config.toml
dataset = "microscope photos of single blood and bone marrow cells"
hidden_act = "relu"
init = "kaiming_normal"
epochs = 8.6
Rows from block 4, named by matrix and row number. Each number is 128 + 24 x the weight over the matrix's rms, rounded and kept within 0 to 255. All counts start at 0.
# convs0: expand pointwise conv (model.blocks.4.convs.0.weight, 480x80x1x1), inputs 0-79
convs0.361 [ 87 154 108 115 122  99 174 121 180 138 121 130 138 107  92 163 101  92 118 161  91 121 129  94 128 142 150 105 191 121 108  88 157 104 141  71 171  67 131 131 126 135 130 122 153 152 134 159 125 107 146 129 134 115 147 126 149  96 130 158 150 175  90 103 160 112 192 184  78 111 130 140 142 145 143  94 133 138 106 104]
convs0.362 [146 168 144 128  97  80  93 137 145 102  89 102 100 153 179  80 122 120 109 133 154 115 139 134 133 130 141 190 150  95 167 190 102 160  91 145 156 144 107 123 129 147 191 118 110 137 132 114 170 148 129 158 161 104 120 125 114  97 136 139 111 191 133 136 142 149  76 102 176 121  77  96 164 121 174 146 150 100 133 137]
convs0.363 [105 121  99 118 142 114  82 126 150 134 122 128 100 124  92  94 152 118 168 123 154 148 145  79 124 134 121 140 108  89 153 138 181 143 126 129 133 157  75 139 133 122 129 180  98 123 166 155  93 102 121 108 141  81 166 129 135 111 126 152 140 116 102 111 100  97 158 111 116  84 118 201 123 111 147 135 140  89 115 135]
convs0.364 [111 126  76 137 135 123 132  83 109 156 125 153 123 134 111 138  83 141 121 133 141 128 109 110 142 122 106 108 177 107 115 128 129 108  87 105 142 139 121 111 150 154 152 160  80 169 132 123 171 128 122 139  96 114 141 153 152 104 110 111 134 143 148 115 115 126 195 117 140 158 132 122 135 116 143 151 114 141 136  85]
convs0.365 [122 138 127 164 124 142 141 144 114 107 111 118 130 157 132 138 160 157  97 139 138 126  83  43  95 107 132  95  91 166 110 103 140 137 149 102 106 124 155 120 142  99 133 123 133 112  96 114  91 141 117 128 134 102 127 102 121 142 116 133  95 136 123 137 148 107  90 139 113 109 132 103 132 155 116 127 134 149 135 136]
convs0.366 [113 174 146 125 133 159 158 139 118 146 101 110 129 165 131 178 119 136 150  67 148 108 143  99 125 144 161 121 153 121 100 124 108 133 140 161 162 145 116 167 116 122 130 141 138  99 126 109 139 151 121 111 100 152 119  99 146 141  94 107 193  83 113  82 101 139 119 152 149 146 118 158 136 144  64 126 139 155  94 151]
convs0.367 [157 144 152  83 124 132 153 119  80 168 150 101 120 116 165 101 135 138 124  84 152 109 118 145 107 153 146 112 157 161 106 190 146 137 155 135 169  99 174 110 125 121 154 153 115 161  77 112 124 151 133  88 125 164 118 145 150 143 112 135 157 183 115 125 147 159 149 131 175 152 140 128 137 126 126 142  95  77 158 110]
convs0.368 [ 70 116 100  96 114 175 136 131 116 141 133 137 138 137 108 123 140 141 148 151 169 137  76 120  87 123 127 131 112 143 145 137 145 109 129 120 146  70 179 115 121 149 107 113 117 113 109 115 109 112  88 141 121 131 170 123 132 131 151 154 159 148 159 151 103 110 140 152  98 146 160 129  81 142 138 139  80 194 177  94]
convs0.369 [136 139 152 106 161 109 111 120  86 181 111 120 125 113 106 133 148 118 150 123 160 140  92  90 129 119  92 125  90 182 123  93 116 120 102 131 109 104 100 147 189 101 144 119 145 158 124 142 122 164 145 137 125 104 155 131 152 145  82 187 102 125 176  80  99 155 156  76 136  89 144 128  59 123 159 113 137 214 110 144]
convs0.370 [108 167 177 151 131 117 160 101 100 118 129 161 132  91 183 130 179 101 151 158 153 125 129 131 189 109 103 132 137 101  55  85 116 168 122 117 129 136 133  98 163 106 128 107 109 153 110  88 169 128 132 109  88 123 127 102 118 134 208 161 116 126 133 147 108  99 151 119 129 124 116  97  97 122  99 161 116 118 118 134]
convs0.371 [192 149 135 135 102 104 145 109 118 133 108 111 134 100  91 137 105 137  91 125 101 159 131 140  94 108 166 113 135 126 128 170 151  93 190 134 112 166 122 152 140 115 167  83 118 150 109 151 122 160 158 145 155 155  96 127 161 174 124 102 102 145 118 102 125 161 152 150  94 130 106 123 120 119 135  97 159 126 112 138]
convs0.372 [118 106 143 142 154 120 115 118 127 139 146 143 108 158 115  98 107 121 129  84 124 125 148 145  99 147 120 166 124 128 154 143 146 130 119 116 146 157  77  82 129 139 148 113 165 133 131 106 115 107 135 158 117 118 119 113 145 110 156 122 153 136 150 115 129 123 133 135 111 110 161 161 158  74 103 173 151  87 108 109]
convs0.373 [135 135 127 107  81 173 141 149 108 110 135 107 151 127 116 151 115 152 115 127 121  99 115 131 117 112 116 113 165 115 115 164 132 157 126 128 107 107 131 108 124 162 113 129  98  97 114  71 152 124 164 129 138 117 163  84  99 131 109 143 129 131 159  92 123 114 112 131 141  82 124 101 136 101 104 102 133 129 159 145]
convs0.374 [152 135 160  99 168 102 152 100 105 113 119  88  99 116 130 140 160 130 121  95  85 149 114 149 125 177 132 131 104 104  97 138 128 114 118  85 127 135 126  87 149 124 151 113  96 106 129 135 103 117  96  74 109 196 131 132 148 124 113 103 144 159 166 141 172 146  86 110 120  98 158  80 122 102 204 156 144 151  90 101]
convs0.375 [127 125  73 144 144 116 121 107 133 142 169 109 141 109 130 111 134 136 130 138 124 128 144 109 107 145 129 135 127 154 117 122  62 131 164 189 130 105 122  84 101 117 124 182 120 157 120 116 145 165 133 118 144 147 144 149 134 161 134 140 113 134 117 107 124 105 129 130 134 151  91 135 141  98 144  87 138 184 100 111]
convs0.376 [148 143 130 118 159 164 115 115 136 136 148 127  61 141 145 120 131 108 129 109 118 123 176 163 156  99 115 138 135  92 141 121 108 111 131 116 161 131 147 119 102 114 155 117 140 168 144 154 141 137 138 105  80 151 119 150  96  96 169 143 147 113  99 161 149  96 147 105  88 116 136 119 152 102 120 118 108 112 162 104]
convs0.377 [125 155 150 152 126 132  92 125 122 144 112 167  77 148 115  87 173 137  63 116 122 134 140 118 154 133 111 142 123 117 200 132 111 136  87 100  88 143 136  90 108 130 147 118 116 117 129 134 117 162 180 151 161 108 102 114 118 144 137 120 116 129 107 157 106 144 122 184 137 168 110  75 142 106 111 126 116 148 135  80]
convs0.378 [107 115 146 100 116  92 122 122 113 151 127 172 135 148 101 158 117 146  77 157 148 135 126 150 168 124 119 152  97 132 144 148 116 139 150 114 129 163 119 102  91 124 122 129  89 163 135 125  96 115 166  93 190 159 131 147 121 168 144 157 114 123 160 109 128 120 135 125 114 125 128 104  77  95 138 117 127 100 142 144]
convs0.379 [110 112 135 111 139 104 102  79  99 104 152  95 184 114 121 131 169 149 134 136 169 139  71 128 105 125 102 180  87 146 157 156 113 133 117 122 116 131 145 103 142 155 179 170 119 131  86 122  99 123 131  85 135 100 135  95 122  96  94 142 139 105 108  77 179 156 119 101 121 108 141 168 135 123 133 144 123 138 138 142]
convs0.380 [158 124 145 134 112 156 128 101 106 120 140 136 162 132 107 129 120  82 141 139 101 173 133 150 127 139 131 121 109 142 131 116 126 118 146 105 110 139 140 123 151 132 136 160 143 118  75 138 100 148 136 131 122 148 113  56 129 107 170 141 133 163 109 144 130 125 151  90 105 113 110 151 140  87 155 114 170 102  96 136]
convs0.381 [124  57 124 151 169 167 126 154 100 135 126  92 147 173 154 100  97 143 154  88 124 114 116 106 163 127 107 132 155 119 139 155 126 155  99 111 129 143 109  92 155 147 169 142  38 163 106 133 183  93 140 125 149 165 108 131 117 144  77 181 175 131 128 111 149 108 105 129 107 171 107 114 124 106 163 112 134 119 126 141]
convs0.382 [103 113 167  98 112 138 128  94 132 136 122 119 141 165 119 135 138 109 129 119 131  99 135 134 124 179 125  96 137 128  97 101 142 150 104 133 112 138 115 131  99 137 133 117 162 125 118 101 116 146 133 145 114 155 134 157 123 131 136 128 132 151 112 147 120 128 141 147 115 150 124 175 122 163  83 102 132 111 100 139]
convs0.383 [129  79 139 128 117 136 155 109 143 126 126 114 149 123 116 112 114  89 118 112 167 137 179 151 144 132 135 144 111 166 175 130 183 116 143 109 107 139 102 148 108 110  94 122 128 180 160 185  89 146 106 107 135 126 121 126 132 121 165 143 102 124 136 114 105 168 112 127 141 160  96 154  92 127 143  93 125 111  93 132]
convs0.384 [150 128  91 146  96 111 117 120 114  92 135 139  96 122 129 144  84  98 131 131 116 131 151 122 122 123 135 130 116 134 151 116 153 153 102 121 102 119 124 123 139 141  97 149 126 140 139 141 130 139 161 124 114 131 146 140 104 137 181 149  86 131 173 143 116 154 148 110 120 112  95 156 111 188 131  97 115  96 148  93]
convs0.385 [124  92 119 104 151 115 130 126 120 164 123  93 129  70 130 137 114 116 139 155  75  71 124  94 145 129 134 171 124 133 141 130 112 163 156 141 141 120 138 136  93 132 149 132 127 152  97 121  97 151 149 133 124  98 157 108 136 118  82 114 121 141 127 127 132 128 114 169 132 167 164 138 126 175  78 165  74 126 153 138]
convs0.386 [141 151 168 145 150  62 137 135 129 178 171 135 119 141  58 153 101 111 131 102  84 176  80 143 115 165 116 140  71 109 143 167 122 116 153 129 163  93 103 103 162 100 140 122 178 147 136 152 135 132 147  86 107 144 114 116  94 150 145  99 130  77 131 122 155 128 122 153  93 121 137  72 136  92 172 193 123 129 127 114]
convs0.387 [125 156 154 121 120 115 152 156 129  86 108  95 100 162 122 115 124 113 162  96  83 133 117 114 140 136 126 126 158 148 142 129 124 144 138 136 223 135 127 147 154 147 139 127 135 112 126 121 150  73 107 145 125 146 104  71 112 143 139  93 150 144 115 122 129 173 112 112 135 147 112 144  99 108 121 148  82 141 102 136]
convs0.388 [112 124 119 169 216 108 147 116  95 101 136 101 152 129  98 119 159 149 126 103 117 137 120  94 132 114 137 159 139 111 121  96 105 127 129 132 130 147 141 106 115 140 116 163 107 125 148 128 128 109 141 153  74 154 147 110  89 104 120 129 133 101  98 123 136 118 164 162 141 121 132  93 121 103 144 142 128 132 131 125]
convs0.389 [154 110 113 152 105 108 160 140  94 139  97 140  90 149 144 120  76 178 140 139 102 106 122 108  92 141 131 135 107 126 146 136 143 183  72 139 135 125 142 104  97 135 104 138 105 121 126 128 113 136  98 123 172 143 121 123 125 173 141  90 146 113 139 187 151 146  56 103  98 115  74 108 110 139 163 132 139 130 127  91]
convs0.390 [147  93 113 114 176 114 113 141 109  93 144 129 135 131 118  93 152 140 155 181 122 161 113 135 142  97 113 126 115 154 181 127  79  98 124 160 100 141 154 135  89  87 109 126 173 164 167 145 118 111 169 135 119  69 140 139 144 126 131 173 132 128 136  53 152 186 156 140 143 167 161 100 118 125  56 147 150  93 136 120]
convs0.391 [109 130 131  86 157 146 202  97 122  92 108  97 128 103  94 105 139 156 136  79 148 171 135 119  72 107 146 140  91 101 125 115 154 130 104 146 156 108 132 136 117 191 125 118 110 129 149 170  96 121 101 115 174 101  79 131 112 166 110 128 153 112 148 130 126 157 136 152 149 121 166  65 143  78 111 142 113 121 132 124]
convs0.392 [158 125 127 116 112 130 151 126 139  78 115 137 107  72 139  86 116 147 132 146  99 167 121 145 147 102 116  90 122 122 131 145 123 153 131 159  89 152 135 106 121  94 134 155  80 119  98 144 125 124 123 107  80 121 102 133 132 105 141 108 128 165 113 130 155 119 170 149 123 128 127 155 202 136 154 135 106  90 128 163]
convs0.393 [117 122 116 101 109 152  79 119  92 113  81 151 120 127 136 134 160 137 126 125 126 125 122 128 169 121 135 127 143 103 104 149 123  99 159 139 178 118 127  85 112 166 113 120 103 159 150 156 117 104 155 130 132 134 141 102 132 103  91 152 147 126 137 137 122 138 147 137 128 122 137 136 122 107 164  73 139 116 147 130]
convs0.394 [120 113  71 150 116 109 131 138 134 133 144 116 123 105 100  99 138 129 125 148 131 145 110 115 148 153 137 148 124  83 191 150 102 147 150 144 146 104  85 140 104 129 169 139 121 146 156 160 136 112 130 112 149 119 149  88 134 157 131 158 126 107  83 162 104 142 108  99 127 113 119 134 106 157 142 110  87  89 115  92]
convs0.395 [137 115 140 116 153 145 114 156 121 140 141  92 113 112 122 137 145 103 158 144 116 105  92 143 130 159 117 131 116 102  91 136 114 134 116 125 121  90 115 154 131 112 141  88  95 101 116 155 127 142 121 139 149 170  91 125 127 119  97  86  93 116 147 128 106 132 138 104 129 132 167 118 116 145 129 158 145 104  87  89]
convs0.396 [140 136 193 143 127  99 156 132 133  80 146 155  97 136  75 109 131 138 128 113 135 114  91 132 175 155 165 149 136 128 138 147 112 168  92 130 151 142 127 100  97  94 142 127 148 140  96  73 182 121 120 137 106 111 131 111 111 137 141 148 118  98  69 117 136 145 112 138 122 155 145 131 111 158 139  87  95 149 118 187]
convs0.397 [112 136 126 122 163 122 119 169 164  87 116 124 113 135 101 104 155 158 145 120 108 104 140 133 126  62  93  96 147 111 106 142 140 137 134 106 128 116  83 130 111  98 195 140 143 165 155 134 151 147 122 164 148 105  88 116 107 131 107 131 124 182 154  87 167 108  78 168 187 126 125  99 148 122 143 153 164 110 116 114]
convs0.398 [107 101 120 130 146 129 148 110 107 139  81 124 108 138 153 145 104 119 133 130 137 123 119  50 142 121 107 190 121  97 125 139 146 125 141 149 127 164 126 148 141 121 110  94 124 138 151 116 122 123 110 120 192 154 114 134 116 114 117 131 132 102 119 144  96 140 141 110  87 124  86 174 115 127 142  79 151 122 124 108]
convs0.399 [149 154 100 121 143 161 122 121 123 131  84 104 132 149 121  88 156 136 173 152 123 131 173 127 175 138 144 153 119 134 169 115 134 117 140 134 141 113 120 110 147 132 137 133 134 154 123 119 122 161 156 114 154 139 156 120 134 113 115 124 136 113 128 149 163 112 122 164 133 146 171 142  84 128 172 121  85  61 107 121]
convs0.400 [115 109 133 149 171 105 142 117 156 103 100  92 107 125 130 142 118 140 120 121 114 120 158 104 143 154 133 168 157 132 110  95 132 151 113 101 122 113 152 123 136  94 139 150  82 115 136  74 178 145 141 119 132 184 150  98 110 161 114 102 142  98 130 127  98 129 117 146 154 140 145 154 108 178  98 147 147 106 110 112]
convs0.401 [114 162 156 118 116 126 107 152 147 100 123 160  77 141 103 116 140  84  84 113 168 123 113 127 103 128 174 106 143 132 138 131 125 108 132 159 147 103 126 133 126  86 129 156 139  82 122 171 136 102 112 157 156 127 135 143 144 153 110 159 112 144 116 141 112  71 129 137 145 163 117 143 190 105 138 138 167 134 129 129]